Rows from block 3 of the encoder of a small image denoising autoencoder, named by matrix and row number. Rows with one number within an expert belong to one neuron, the router's apart. Each number is 128 + 24 x the weight over its row's rms, rounded and kept within 0 to 255. All counts start at 0. Numbers have three digits each.
Before each expert's rows are labels from the 100 images, of 14976, where the router gives the expert most weight on average: "responds to" is what is common among them. Only what is clearly more common there than usual is listed. The data: stained colorectal tissue patches (NCT-CRC-HE-100K). In brackets: how many of the 100.
# router: router (encoder.blocks.3.mlp.router.weight, 8x96), inputs 0-95
# gate: expert gate (encoder.blocks.3.mlp.gate, 8x96x96), inputs 0-95
# up: expert up (encoder.blocks.3.mlp.up, 8x96x96), inputs 0-95
# down: expert down (encoder.blocks.3.mlp.down, 8x96x96, transposed), outputs 0-95

# expert 2
responds to: tissue: cancer-associated stroma (44); tissue: debris (27)
router.2:138165136095136150159138161097155106134100091151161099134161137086143128132112178097136155093074111133145112122096138116102148146109145144127133131120112157127114170152134129097154138134158112161085154143104170140124162163107124124119146153113110107113124118053148128139142122102138096105
gate.0:149124115130134146118163054118179097126090107134135124151168151111110140131167134123147134108128110094108136135136129130146119123129094127175112109123129110117086160134150121162119124172120120127105152108121147147116155140140110097133129130076172182097126102056142114146118157161118112110
up.0:117103123106080124161174102129182114159138104129155087154118148117114112117174144131117149109109119150160137140066153097094189127153114134134147125120121157114082104094143135147148115121124117140091127119109134165150136149107152117124163138112120162075110134091123150114130116119148095121
down.0:107112143127158110128122123128126123130108158123089145116128121143116105127119030114137113118165142107106150112115103136126163159184114151134118116152150142104121113109161114072148118088141114147121124127141122169128077117113093117165140175145131135109126123168170111120117141153115122184
gate.1:123082141142128125118088166144148128156149120169096123066081097172155135145071168121086141114127126135124144137137136140153136107141159131100162147112110122128152081141110120092159091098142141112137126140136126133121132126121138127142132059133129061133097121143127138153135142147131144154
up.1:132100143119146135115130172119138153124129111119115112112125094116117105148097183116054166130168135138095101090155093155107143130116144140120133158100118100113165093125097120106148103092115099133147148144118129071110147107104126130129130077130100087140135147084097134122152129145147160135
down.1:110159153110107124123113139116105104147164161149129112088071141159143093131169101097108122119115094125118133127151121143103166116177144125122101155114092108130150153132119130096157133159133137118120143135100117170200128140169124082136161133166134097138147146159161129098110148117149157125
gate.2:091130106150119120118100115148128172113137146096099126117138091160142149104137145140145107161165165124132172143129101134169112077129130106129111158153153083149111149142113105145080172128097158115157090138163110121120151103138096157102108121141166130129149090104133120159114138143096127172
up.2:125141122151134119141082082129098143098119096102133116101126120118122113145071129119072132156163102140108118134126126094066118112124130103128179097122142089133169108136102098106122129122126149097133129144147147143125112112105189139072147134065129126127152146156119125117131118121163153130
down.2:094121086114125134078115116135129123141131134136107169160161145097146151109150105116118158142125104097134148152156105135123130123196112127143126143133089166120109134122117160102106124117104181117107118139114135167164105103157126084165131113118089143114141083145101115095157082133151127086
gate.3:098118116105141120148184115100127163148108112146133146124135128156116129114135150116113124131145149124149149163050122118097174151144116133128108146133134143119080139147127133100111096154154099141116165090144149189163165134117131135111096111163087185109145122101113156117133111128152107117
up.3:119133107144134087112134101114105160141114128135138055096164141129169153142138103132196105124115103145097154112103130121146145156138113114112123142143119171153135124134122149084094117113138132124113137113160119189161092113136137129119104094121117071142133127132139166113107120151091163091
down.3:131093152091148091131136160088110126119136146115113143138109111130154142140145099088145110129134130094123148128106121093040147135161116130098133143139166141123110158136104145128110168070112142161138145121145132092161129114110087136147146099139181124113096118097153085103155145141137134128
gate.4:112138116143116122145143112160132121103108130136153162136157143110096177114100128108106122119144134131155149145117143129193103134130145119124122139144132135129127114169143128120124120130133135143105113175135167152119102164152141120107140172074133239143156106138080135125144172128138124104
up.4:166156124129139117107088106136105146107145131138110076114125112091108125109104076151141132106126124097123152120184139140115109135138130129092155114151118135124200146147120140164131130078131177148092128097149150181097120135138106095117142162153131132126113133169147134104152163124126166124
down.4:129137136098147181111115127131093106179100094178157151121122118162128126136107092134115147125131109139134099073114140103113141101137150139100140125112101152154147160132094133158147134117127107163168147137093096120138129146127141147118113086146152094178134139087124140101081128120120179094

# expert 6
responds to: tissue: tumour epithelium (40); tissue: mucus (29)
router.6:079127145102148151133135169132111100130142126139128189129124138141114160099116132079047155133104139161142110097128114141129110133112137163143126163117093160110118128143138125040143144142138094145116133150124122084146127101139127138147134113121110172116132115094095124141127127107134091115
gate.0:086113117140126134100142142182119150108149144116119129093102100129161146117136106132129139159162151122103139196130147110127151115147113088106151156132145080146097090092106125123075118088110153122148106133145111140114141147129095117110123165135122082146150083146143089117131142162100112158
up.0:142150123110070125124149167132136076129128101130131113139103121140159120086127117112158121119133147100160123156137126137120069121121128155108140167157119107106125131151136150110134122104178105122128109099140090169101144137093159122155132123193098117136125165121189138090122145127116089096
down.0:125150124130104091131120196156103158140110110109142165122112112113126126117149141139117100149134155044136115137154123098108086111120116144132149116163107104112137119124125147095135102128134139145111138103134111144127093114132103113140104114162135147093147113102115134126191154089131164199
gate.1:120104158130094169124150170159126082164167105124090125082072138142120141113141119091102118101127163098108141095134159127130116187105118154096113141111123139132135089120127128102118112134149109130140120139136132118179110152062132122135125103168110143107121149157121155124154107126157104120
up.1:141154151141081146125165171136129139120128147124118151141116097161144108084116143146099120134126132103143104173121108090114093124112145150065123112138136135111129124133134157133104137086097131134104084155120094107171098145105156132145122124143096115154111154176186111181114135120117093121
down.1:126094131139108118169137131148110131145105168098119124131187120129126116122112123115128132113109133151135134163090108114121146100159143121128146152131098122149096120147095135211139105189103130145149154156133110143130115107137143084125165144121067170151130115101139149077161125107119100135
gate.2:118130096159105115095148128158096140093108153089073101125123104143132157113171113152135118159166186134129148142137133129156134090138096094105143125152142068155147114117121151091079140138098167123157101116167115124134104137118109104116112122143159112136132138111112127120109150152104162161
up.2:116118091118098146102169159125119107162109157144123128103091102087131125115138119151135103137103121113139138110141118143087150116094160084136137144136094134161082138101113129122075094102140123182125183157124140144188116136122131077163127108162110110127139145141157108140112133121106111150
down.2:144146088118098144116099128114089124102123119150140150149095145110147135100115118130112128149133094130120137094135133150176105134104124128097125100117064129121118127110082095146157155097167126148172086087168135140171121155141143128136082176141138123120114164096114111100103121173150128135
gate.3:133133143135143085138115121169137152088094164088120137100129103128141157135108172140116113157157152086119169148141159143131114109104134112110104108144181111125146110132145125143069120120114142089157116139166122119103141117147088177125093137134154117138150096099173132144111178147113131151
up.3:111116137120137146099137044106134142163179143124112131099195106094131133102117151125119162084113132170103161139126113135177124134159130129159155110123156117126094084117115117142129097096151101134103128152146144128118150168156127117142133118114105110108136152105131079133142111110137103155
down.3:123109154098088176167103074140142155139124174129117120123087139154116160094134123136130131068109119154105147126117163123162146148086146146185102143144122175128104110167102125129126109114108096121156128126126138141159139112153148126127140119123099096160117154127117105184103101137141128113
gate.4:096158110119091131100127174145084089133111119139117151086125094134111120092111105109131158158159147110181119126130137141131092154125146108120139156160165106111110156149118102099120096155087126127130119115163114106148101120131143149116149090169136152091164164127170123175138144129110125099
up.4:131127136140101137143132165165163133117135150133117085106158116080144095136095121161143126184115138117107105145160147143081145143099153119122147134110144135166129099120125123150080089154133097128136147087130142069132153128179136147134125103135139121097151118144175162162165121166122126129
down.4:126125133131129126124156143129155108153136110099127135117114133070128094134173177125130153135132121114139136137094078105184138141125111131139149131143124118152109128157091102150147081128095114083140162083130140110152156094098091169145135109121120092127138175124140133162185119111162131161

# expert 3
responds to: tissue: lymphocytes (98)
router.3:116115115166115118104153154116081168113128181116081120100124084144126137111145128160130113136184136139116143131140146111137144122141101128122158135149144073168140111111118149152134104109100195123193103150143117166108109143109128097112128138137128090143121120092146134097152144149118158144
gate.0:137124080109112136128094135099105130115110167137113116136148115140109144156096165119105106130138140174103135129193163100132103127143158140136167150097177095169127106110126165113133102089118121106100118128100123143117114143126111110112107086088121126108136121154144126089197135139164150134
up.0:131111115132088120118062122167142155098127120104150149153109145116089151116107147157143123102112126104091106127132181148186105138120107115124183121126161125168113141129116155094114101115119144100134098107136088120118145163153112132104107114116139192123143103148126107106119139176133143151
down.0:137161107134154179118152125157097120125108114112139162117154098108124110128140107141140162129122102127152101140127110162137164110107126145114085102107074144126104145154140082166144165085148139136123141100123087131126170107135118168140148134087123077148130139103117158193120142099132110111
gate.1:125153157146136120145134105100125122157153167083109139123128085131188115093156134135126101121151123166131120157132110135078082106130126138102087115156094126114141116105096135136128159127135111150184091078109100127086150100108112117135127121086095112147129155148143142160140158099141105131
up.1:119116142090144155121146139144173095121158117106147119122117114141134142114158088142089148113128149132147142149106130128090156099132135125144145140121105158128073097115147114143067151166072105139114066136130128092116120144132122117119122129085095177117138119170127183133080124123125113126
down.1:135130123138102148127110062128076096134135146143114115126179124134128122110124099125154141140176100142110130106080073103122141102087120137138105127108090134127112130141127117175164166150114130153154120153104102142163156139098099142118113145081149155140146127122083135099152143103154099116
gate.2:087136138120158101123112121130171105104115121104139106153156125113111141135105160118125093135103162126146168144149090158149107168105156108138097137123180136107146152153154090129097164156155136089127141160165121134100119105150089150148088115136146150120165094123152111163108156103124104162
up.2:113152153161148113151129107132136141134119174121094128128152134141205140117100121163174166133139141131114168140139139098118129143105073122120121148125153081155145119147107111105119130111131098121136088148112154057168117143101109110127123110103123132136084160144135149099136132127098091156
down.2:112131111152135110102147124160133121096153156116100174099154145150129140117177143103111127120166156149121117136149115116127123087126142126143124147148133097155173104110127144140138153195139153106123122130177132143060115101105097131108149170151133103134173151146091117121093109163149147148
gate.3:174157150131127147140133115120113140111131126169145123095129104186137127151098130103137095129103129047149130118155096126182116103162134148153096123130138107160203124127130163128130140119140118129154110099120169108094126127132139127138113128109129130163088143124141145112162103086155102135
up.3:159105158118143146146164087111167105149127086130137100148119151130104120121157162101071121145126142191146115134123151098138108152124110106162114125130139129127102118118114149114131137110126137123107085165107117102216107100148109095101126123126128184104135136146119159158124119158113140128
down.3:147087105112118157122126106085136149119113173148148085125129093133152111111140151121139153107109104130163134103131164103103143105158158141111119109149129135131157112106131185168162131086130145176155112116111174152131129102100128105121163130140103099107131192125129135097140152155152098101
gate.4:131123108141141139128143117182120130130119134134113143125112112156136153147153072112128142121148162152154106154058097103153058140123111114098140132150137124125150083141144110095145156171116142135119121083136085098172128121106156124117115125091131153119074119168093128127143108121119153139
up.4:111111106164135151087086077134131135143113137121092133126114087156169162087106128170137121122142162089121111143150113113159159129127145112099138123179124123105123090137130134100138122125093133117174088143126145125105154075147124113137130111091126150125170091140181156099137139154112133132
down.4:172121139152117129155114116148098114110131143103111162118136109151130131144156125127118128118181144132100108129153133118079095132142105114133112130144103131113131131157109119079130090130137118095116075181131108147206147129147121123163054130130137086171109108094135154112133137112110118140

# expert 7
responds to: tissue: lymphocytes (99)
router.7:123121149110104138127074114109116114140150132120137158118111160119112113110077100123156132121125139142134105099168150121181031116095127147110150101112126137132160159141112134133135123117141113134101140086131116066164135149138149122150144149170122143135110153164138098122164107117166141118
gate.0:060095091123096107140124081117106141085131147116105096101104103128129112128130077126137117124104154136085107126150122116110106145181083123130163121128112115147114111131081152183126107105142125134169173123096115114143073117117140118126138122138144130104153137147155140101125156149129157143
up.0:154139182098128098131117081118155089098119063109138117157161190098139160134121158138090118109113094117116146122106121128121121120107120139151107144095158155149122133142143122115123124142152127122103116143142167153137201172124136122121124123096122133107154120146125138119108098076145114094
down.0:174119149141159111132154104127120144146194127103125180121108085137165110142133131144118135121151146105112119153111113128140099122158118107075089117111121107094112075106093105087128120142116148149158159152117123201103131143132135148125134083119134124131157127076111143107129116122151134127
gate.1:151123122146113129085131084134160140106112110100109142108175129138121156166167120098181121121155139128145111142133174135126053128111111125156132158110106145140098139132127144178111133121088140140104128141109105170154088100122117143152144121064096133115158142155094143147122137135116110132
up.1:153144094136143107149124100133129152097095115111136123134142117120130168145109126134128080171155118103118158149155081150140174120106132136123092132135151109144117138135128101099101136149117150067147113130144120130065124107155097163125071106104167136104167096120127083127114178135133125130
down.1:103138154103101152138140113125114099116126164129119151134129151140149115139111105084113164120099114151118083132125141129135126115154143098153122121131118127141111164105142116098155091145134103136129160144116167200131149102134131087109178110095099072137121156066090135079149149135131135109
gate.2:115130155148095120113160153152115151119120178125100157117116118158147124088158129096136132124181148127127134108138150105109134104128076125098137144150133104183116127116104156117117117105082103109170112099161055092145101150120124122088138150081121112142112125128129124112144102170149129138
up.2:146158113146130142129084131159126111109120166126065111113126127137149089177141149090149122157151111117111113115127166122110093101098133116130134153125127098140086156153113091133128130127134163126161142058107074108188110107110141131155101116168104117155119134144135119146149153137124122143
down.2:119142102122149132158116142116134102132113122126127099132134110147123163109099076135127119124128135148177161143128137153115103111104105120120136143124182121128147081112151134216119141151135107101122144117161136069196110153160127140128119139118162106167131105155168121165109123136147115152
gate.3:062130126129144192101123125145112124136135142106115115097114120160176137097135163140123146117129121142125115141161159130099149111122085153140149110132132127123127126147141127140107114059130143122100103169152152112104173139114129109134117165073117101145118176092103120082174110117132122129
up.3:105133149120138160140152156096119117130156148102155126147100144133113116136151205078124136144134133186111139095174121117091124115093117137129105121109119147095167119154132116182097129115134115158113161165114150095115162118112135099136134126094131112098150150078094135122109108123156103132
down.3:144122125120132152131138127150126111137120155114121181121139126090174108142133132120124100148114116112120123133084129122079129124152156114136129114088168104162147106158134140025123093156142151149148145168131110088070125151102122154115136126140127156134118121117137126172098152154139097137
gate.4:073121128144121115129111104156128090117120147102136133097102119098121125103166151150135116166110136124116160141151104152125135143120093121115106174119158143133154127119121138132053120162104159078152165144153120120143166161183080087115106113149126137147149124105095154118111111120111126155
up.4:143170134129110153124113099118104175126115135124127171109128113125113123165136070112131099142107126131132162129077147104176032119129107104118136143157123097138135083122116146108107122140113152113095121112130127175168149133138124112111119065103108109149134130161138138129145125151129134108
down.4:143136145149131151126150144134124101128101175140149192134084141134124109138144104115159161122086102174109101112115139133087095125160131121127146143123097114133127132140148123048118105150111110121110128157111154168149136108158160088133128162122145105108106117088110125124134128139138116059