A small image denoising autoencoder, trained from scratch.
Model: 7.94M parameters, 48-pixel images, encoder arch poolformer, encoder norm layernorm, encoder activation swiglu, encoder moe expert_choice, encoder num experts 8, encoder depths [6, 6], encoder widths [96, 192], decoder norm groupnorm, decoder activation relu, decoder widths [64, 128, 256].
Training: cautious_adamw at rate 0.0023, 5500 steps, batches of 48.
Data: 90422 training examples, 2.9 epochs.
Rows from block 2 of the encoder, named by matrix and row number. Rows with one number belong to one neuron. Each number is 128 + 32 x the weight over its row's rms, rounded and kept within 0 to 255. All counts start at 0. Numbers have three digits each. After the name is the row's rms in percent of the matrix's.
# gate: MLP gate (encoder.blocks.2.mlp.gate.weight, 288x96), inputs 0-95
# fc1: MLP up (encoder.blocks.2.mlp.fc1.weight, 288x96), inputs 0-95
# fc2: MLP down (encoder.blocks.2.mlp.fc2.weight, 96x288, transposed), outputs 0-95
gate.246 219:128139124145142127119125097146217139133107135122125175146122132135172137098113188150109128127133128151136127127081111130118121109085129116148116112121125118139136125126112121206127144190115129125131111173133124024111196136138128154119120107126124096136128125000144130121124122139120124127
fc1.246 136:108088121120134120147098025134184146118106112119127129118127147116146131100103130143216122144109130173099129144080133117098137133122104122137149113115156143172202134124120169106157135196125110110126130171139150035048090145117120099104126180077134141096120120201217122093152153142137113137
fc2.246 163:127113103135131131137146086116145134132121119135144120124119120106108130152148082111154136088110114146121114122078116136211127124123136122119116121110119115129103112123117123072119144255131134119110124038121144014187077113118126152125129149102115159108124137242087123185106131131113151118
gate.247 078:130123090129141100153160157155038119126130129105087123097181035133121079059163125142170144150127135145132129118132101147138160141157158137082112145147126144076110131122131119143106131072162143151139117107117141235185081101134148153184129134104119077106127153219076140159090136113116144121
fc1.247 084:123176119123128119128168200105128121147111130123161085151101202105052150208141157116116128093120067070139155142104119115214147138105123134147137158093128121137074137119084132114099157182149112122117099121112146097149145125146137164106096050139109128142099157069028154159130096145140121119
fc2.247 108:116123112123105121116130089110009112122118129089091074124120096128101131178122092089111123171220141114142135144168139112165128109123127126100145142133146107132094129116126125220120104111123121123162133061144056156131106152127095160126108125135149078145141150210164116065175151138152129197
gate.248 063:130114176151108133139092065148090146132161148143104114148206143100123169088107133099150111095113125159107149102098159154074091122135125120174140095119157115131143119135141134148126113135144107114100113105130198060137201115140137132104117151020131070115125165027055138126180130154133104110
fc1.248 064:079076119169142128152140188134085147182151149112161135094115142142161134095133040098128096144126166134121124123052075119093145186082153164107145172110128127162126122114105094119122129160142082098098129151133141162153185143162166234087096132097109117159112190116122185104160120116115155125
fc2.248 063:121168131145152149130144092172132162126120137137119126122169115139147142108145040154142152133087104173163106108047122141072133079143144113156120128183062158113142144144150122034151198136120168196146113123118110129129150119114117103143109120071093054151121129049087114149067136113103133105
gate.249 085:168124142115137133134150163103051124154096095130179100058106121119089093122113139148144164097096105084128078107060149122120168167172119150088141121101093150112073200107111135059160103103133111149094136106103140159155112167096168132140144160219093077149105143183170154115119119123135169096
fc1.249 074:156142087110149134128127129128157156135156119135151150101109135071126105139202087140167115124106063160099154124047124146057244188138116133165101092108165116154061149136107108106097154109153150119120132121149165204149109118160161155104116105085144085097121168090117133157128107177114135101
fc2.249 086:156095115116124101122154103138187116090135119093101092114084142130086129140102096119121113106185104097157164153019121108167055146208136129115124102059167099147161148120097125114114126234137098107106135115147118127114100139110095144111098144197150141094138114120149136160140121132123183194
gate.250 082:117183124112104121081128134140158131107100096095109095171091138093145129111137160189190131168123130121103096166243142128140107115129128109092129140149093143088127140140175170047175116122098179183117106125145096159073132156092094100154174126151157156120157060130170089151105150088092143139
fc1.250 107:133127137150143137132091069140145126123146149122108216164207103140125152095123143125115120107140121138132157120093124136110127107136132130130123099144160111132190106145107110235116131151150136097155092162126118090109219072152126145130116138038102119147115160025061150100145127122142088109
fc2.250 094:179063148132121115150107162132111119114120128114120101146107159110072136166106175115164090114193149047132154152154126140143129175119135132121138111112195099164122087121120107220088073162142107058104129121147174156123101103145109140104152152163147194090140102220145132126172137153122133170
gate.251 090:160108149157122161122121088133152160150154156138112134140100126158167145131106182154121130117116123150175115113087137103113106149070129125171130123124124128160149100144113128131125137184129126139126113106148108000120158133121140184100122104151108126101115098000125128138125111127130108123
fc1.251 097:168225162088115089136148149118076082112120100119144132169096172135095176161135124107096120155131114038160170145174169105161090192138055139135127143120106144153075146112142147150102141109150116140125142179123168204157123187132111097102113094065144148092127088110113105152100139129116122122
fc2.251 103:123091126135150139119138139133222141121104110139149095139174148093074133100107104187180145110075142118118131125148121140110147189161133122151120126143142150154157066118128128138138104070113167085095113188117171254071144097109099132111159128134117214109150083138124148167168135132106117104
gate.252 083:155093146130124142151135151148237133126116116131129189143104163142179133124129099150121131110111145117091140140138131119125107155151137124185130094143140127123135106113129127254124143102121118155131117110103121123122156125118143135097127154127131147102154122000192141107153111131118106092
fc1.252 075:227221119136152129136113131086095114115151121128138108149116095124145157156091172112116134117112049121131120124212123146175151119107078116191119133172131134192100121124154128135117106056123164146131117114125170169138170157130123121119107045158150078113129086072112094089092150134121129148
fc2.252 063:158085155117138101132126131087149128115122111131148133109117111100113121133129188154121083154105097092093134147124149124155150140097087134118161120102177115152193115112105185163154090130136136122109126200128194119000157120115142066109116122158142140077122093104174114047182128138127138113
gate.253 107:161099111142101134136092117144089154127147133119115086104137143136111143130090255172113163099139129137164117120075117124128121120079132132121148103140111111138143137124157135000153137175116130128149108151135110018151150145140133159142123119154118060104135118113064114153121118118120136128
fc1.253 108:128103133147143141111175182125164166140140132124128072117093079133129091122184162168148129112144095204120116136080088146142239099101141102139127115146113139103099143115124118030128129142131127151136120128128113069046138079116146165118132127222110062130114141180123155144124113156140137129
fc2.253 130:122147123123118120145128105131124118148146132145143209097135117141194124158144255100084116143132115177110132138143135118034110081078119137118136141124140124124121117119130144147130120247143108110155142127145100025135145141125153105128101116118130104167119150157060125074131116125173113115
gate.254 099:143188161091154123140201151117198087124117097127133144159073136118138118174193041105124133135110109075121140154150121126134150149156108113166100147109119148104100138110139124219118128109144128153106133195115125241116140118105138131111134067060140175124132129117183163134119126132102109109
fc1.254 095:144087138134147127131172134149173161137154116120120121121137129133158129109184184147140128104119093209122141141091118149211213102128137134172090105119134122124102119126106124087103166165107125115136112080141114000106134076106148139112125099240135097132116120082079131144104119142146132129
fc2.254 115:135079138124129135111112090132149114092108121092113082165100144122080118121106031149177140121146138064136119129165125129190165156126129111139136099121118131123129113131129111177152129000123135134111126086121108240128069124127089137123133155125159138121142112200187113144154155124098140169
gate.255 075:124106124124102137130129155114145103137126146144143231170135063109156168105118164136108124138130103111131144131143102136117160123127145132098136079123115137121165159129102116198119106118123139097130155085101114019153239072114109129099135191177104085158126162056108145089152116127184121116
fc1.255 088:125050104128102137156136076120116146153158147140124173074117105131090124173116062106145140098126134125170124108086102110098148097120148140118149113083102126140170086090126120255132147056137137109127142135114152153144122111118192126134126128143093079155107191114157130080131132133139116099
fc2.255 061:088161101107133135117129067107104098120132113126135162145134123148174120113170032105137145143047095172129113109141131121210128098090119117139133128149095167094089149138119120101151187098103118186145139062136092157104118158129138084150105113124133029148122150093106082216108134117136139104
gate.256 088:089132180122140131111167144103075118140169103120106164142149112146139115104206146124062149142131145147158114109187095126165167103120149104101085138135117114088061127113112104219124107081117133129125126079110124110236125110137105143158130136188139133156138130090044115200090118102121120142
fc1.256 130:158127186080107161167178144080136092162134065168174099107121173100098087154171114111169155092098105117132097089099147121111145143158140144150136141097100175119096174088176132136129084085156092164096169068090167136191108174103165115142157096089104145114098179152160173138126094126165103105
fc2.256 128:116095111132142136113133055114047132119116122105110106139138123114049124132139000112163127116175139125128136127021122139208152144124132115131123115118131120115107119134141127108130137193111140169126114053121146148124069109116081168127151150112133137091133133208111148167135129122111143170
gate.257 068:139141102184136103094134123161097181102127171073097097128111098153178141095154054181161103140163160128102144145112110136159098124111120077109117135191160082161122082135141109113109157142079219100143083158172098194147105102129126186110104161147159091125131094145112094155110118163085174158
fc1.257 063:129135101169106092134146177159083137137171166099093077099121131132161161088149112180178069114161113090109144139092131134180138119130106083106119160180169101159140112099134102101080162087055158092152097164168117199135100117167150119104083120104142068147157128146102105190157133184085150138
fc2.257 070:149125140106140186164115145115128108166135101192183141131115139124137124137106114113116188100000075126138078087097132133121129120121133158126137122120047212108135119142132128125204129125169110155105142127070097125139127132117163134147157125133092139126097135113128136140150105104146125024
gate.258 089:093082159118140106137141109118063128133158110132119119108136133136058128109131167106162131118149139203135123137062136137146162128136132152118110141106118147106122122121165138055146147185145092139116135138127106105121045122121143151146120226114131172095129139255061132153103106119156136149
fc1.258 093:028043134125125129105131116126155140152131132129129127105114155132085081093137138145174125125128162164178116120066148114058107130090125114071168140122127118150167122146145145108105114163101107134134129104142100111159069133108159154124099201163109098140112174255109125152127133141105109151
fc2.258 091:166116122118135135161118195117097140138131131157145121072124126132177123131136173135110089125102094137094144126055137133176150125118106163112153139083170118162196103116097169145092131161167084090124142184129157058078171116129171068108116099132102058125121142027125131096092099149144160080
gate.259 069:102119092179136087101125133154109177101123195058080068143121066127170160084127073191153091175159169115112141129107122119135136141093121075130116149176166072130123089141124115107077155145069197093172074142169116160136112120141118161121100120138122140110143126192127121162127164143091147153
fc1.259 066:145141119194137086078161183140113160116111162107099116105129105150164170082179076186190087149166156121127168139103135116159147098118146087114115142168148078173121084138112098096092143101107179105162071129184107192117076138160124150119086114113154089125149121118124102169094123164075136184
fc2.259 071:147127148100141188162108145116123111167142103196179132130118137129136122141106122111109190107000082131141085084108127134125124123126138160128136126115044213108138122146133125128205129120164105157103153129063102128130132127121162133148149122128096134124097139115123137139148095101147122027
gate.260 189:132128134129144129134139100129172118127109116126123126137134144124134171150096222136086131133137132165176124122031122130133147129061135118160137129121114119131125141127120133114126143207131113138128126174120119009122196134110127167114113110111107113118120134000103143118151127114135132119
fc1.260 120:088166112109104114160175106094088078100072084118161096170152189094104175127129111071126121138083113136119133146153177102135135187126075135168140138100147134178080167114158141186106111137128105117083148145136193149117150219121089109086127124137148140059160068084130105144152149133098111123
fc2.260 147:145095134162140157136137164116203158149109148136132108142161152088076126109129186178183150087106138087121109109112117155139122196098133108149125130138125127165152075116135115070121147125112161117097098126123217144054153069123121163108164152132099209095152101176140162206128131151092091106
gate.261 063:086176185107132120126064152110136092091174139114129134173136104117067099103125152128130126160132145117114097119220169171173118057175116148127112055177106158109134113149173124169122059050147131136150147079138107116113129140139124064173136166171156137158107115145120092122117143147143078142
fc1.261 090:162158197146112147124144000128085132144120115132142180127155157126108118110137135100107110082135097198074128146074143136115097103115085154130118115120130148109152144123128124184136136174147093164098134142112151057089150138116143102097136186046154125085101154100088147141128097138135102114
fc2.261 074:152134141093105107125126119111103096125148122123117146112093116127112126138140064102086094151205121083096141137195150114100094126141105151101139124114170094114124145118112169219110121083132119142152156123134105190022104154131129091124123111152142175155122138244173115068148137133169147166
gate.262 106:076081150130119126131140067133179120145141142119131177157125175145159142071137149132136136105116154216142139118107138126092111131118100112126121113135142140129166118144138139215126136176135114127114131169131135007089148150126122114133130178103130136117129107000099114142113109122136098129
fc1.262 098:145080127159125156137137088138219140125113125113132176113097130151252113085112120201198130126112126106119131137047120117057130103137141122143136124107138128105154113118046110163142160182128172087140118146123129116130122125140118145124111142117122096124140103081211131153159145178088130114
fc2.262 081:121126125137140168139140093127212146152135151151107106104111116130110150121154211112102152133157143164129110116143103149187125151129142132172108154152081128138076126112149088168127123207143136108137112082119131061255161097131132187127136124118099128100144118134086145207090115137130110109
gate.263 113:094120133114138122136136050116144099120106120135139153161137163105079146133099088115197126109125131140117144139090142098091171155150097145110147111119146136144160150114175163101141124149130094123108140195122121100056099183110116109119114239119142205094132111255116121091143136115146105124
fc1.263 126:102113125103127129135150045087115118139113094138140069128174121095055125149153109129174123114130120127133150129081141098112133150128121134124143171109143123127117174135146131042103131167143122119135132118135156155152078152119119117129112161153130139091123137255079125133135111119140120135
fc2.263 125:128140150120119122128116193131146125118135133113106104102108126144156124115113136112071108137182127135159148126061137118082163111122128133128143137106138111128183160128123133147094132118132084127145122091130106084128182125130124142130074108140113041150130154000170128146095107114148132139
gate.264 103:180138115134127135137117149138159129135147149127142183140073136142206139119108137131096129124141134114130132128156108131142157134136125113158120081138129124136122122111117127209133108111128132140119120145136135096099185129139140123152124109182119143139145099000183134101111136133124125130
fc1.264 101:057079140145137130128127064130070136146139124152136149138136120122117122118109070137197122115121170167119112122072128116078181114140134132081123126139148143103172087122110159064161140176110127113132112152126131165075061115111132136118133217095138186121120127255112117095142132119141097130
fc2.264 111:125133102134138116122130066129058133143148129119128127156105103126138116136146039124184135120139140117107119134159113139185096120159148114124114119142124118109066155140133106097145139150119141123146133075132132144160040132134129139147149145120149181102122127255151117103144146121102143152
gate.265 131:148100120143109137135130068119000150134163137144148085115184118154063140112123255142119132105130112160124122120097128124136129119117155144141140116126120114133125102135129127021119127167131117134136124121119163069132158112126147144126147135198113072083120140101044130117146123128147134124
fc1.265 110:091154126107145126123150150132144108130118108103095148143104169146187146154096120111141135154134142100142123128091122125034096144146143135095107211108119143120162146122080135176123143151129125137117119180116115156134141160116118125151116196000148144145145121126140138115099130116131198115
fc2.265 076:122097152125164126117173153145095120117143102101125104132132159113096141102120070142147147121134122125126121112113091135244255146227141121154071116127129123117109110117140104136141080097114120079090110134098142159065115103117119170126140114116102120113116130112147148068123108119126134124
gate.266 123:093101017131133127144151203137099128135127168146120070082094168199112120173129033101112108108118147164116135142121133116109145156136125136159124186108156130166109056119102119098108130124127131127146144146132177184148086123127141133080112047176149103115140119052115119129123151158114142121
fc1.266 119:101005113102128152149155103116116101134105108137138145074080097165150134178119119118080172138108174166161094129110134075107140202138117158120160197065070144117113121118124150102180109100166096156148143138111110156169085150066142131150158095129077124113119142138154142080180147104126135119
fc2.266 104:169097133127110088121143133130156116135165117110129139129083161097059114154109139099112093127248125101123155142108125118122123126178135132126128116115198060153143127118124141148081069172134096066107126123135134125166122131126147147114093133161129216120107148218128173063126117126153141205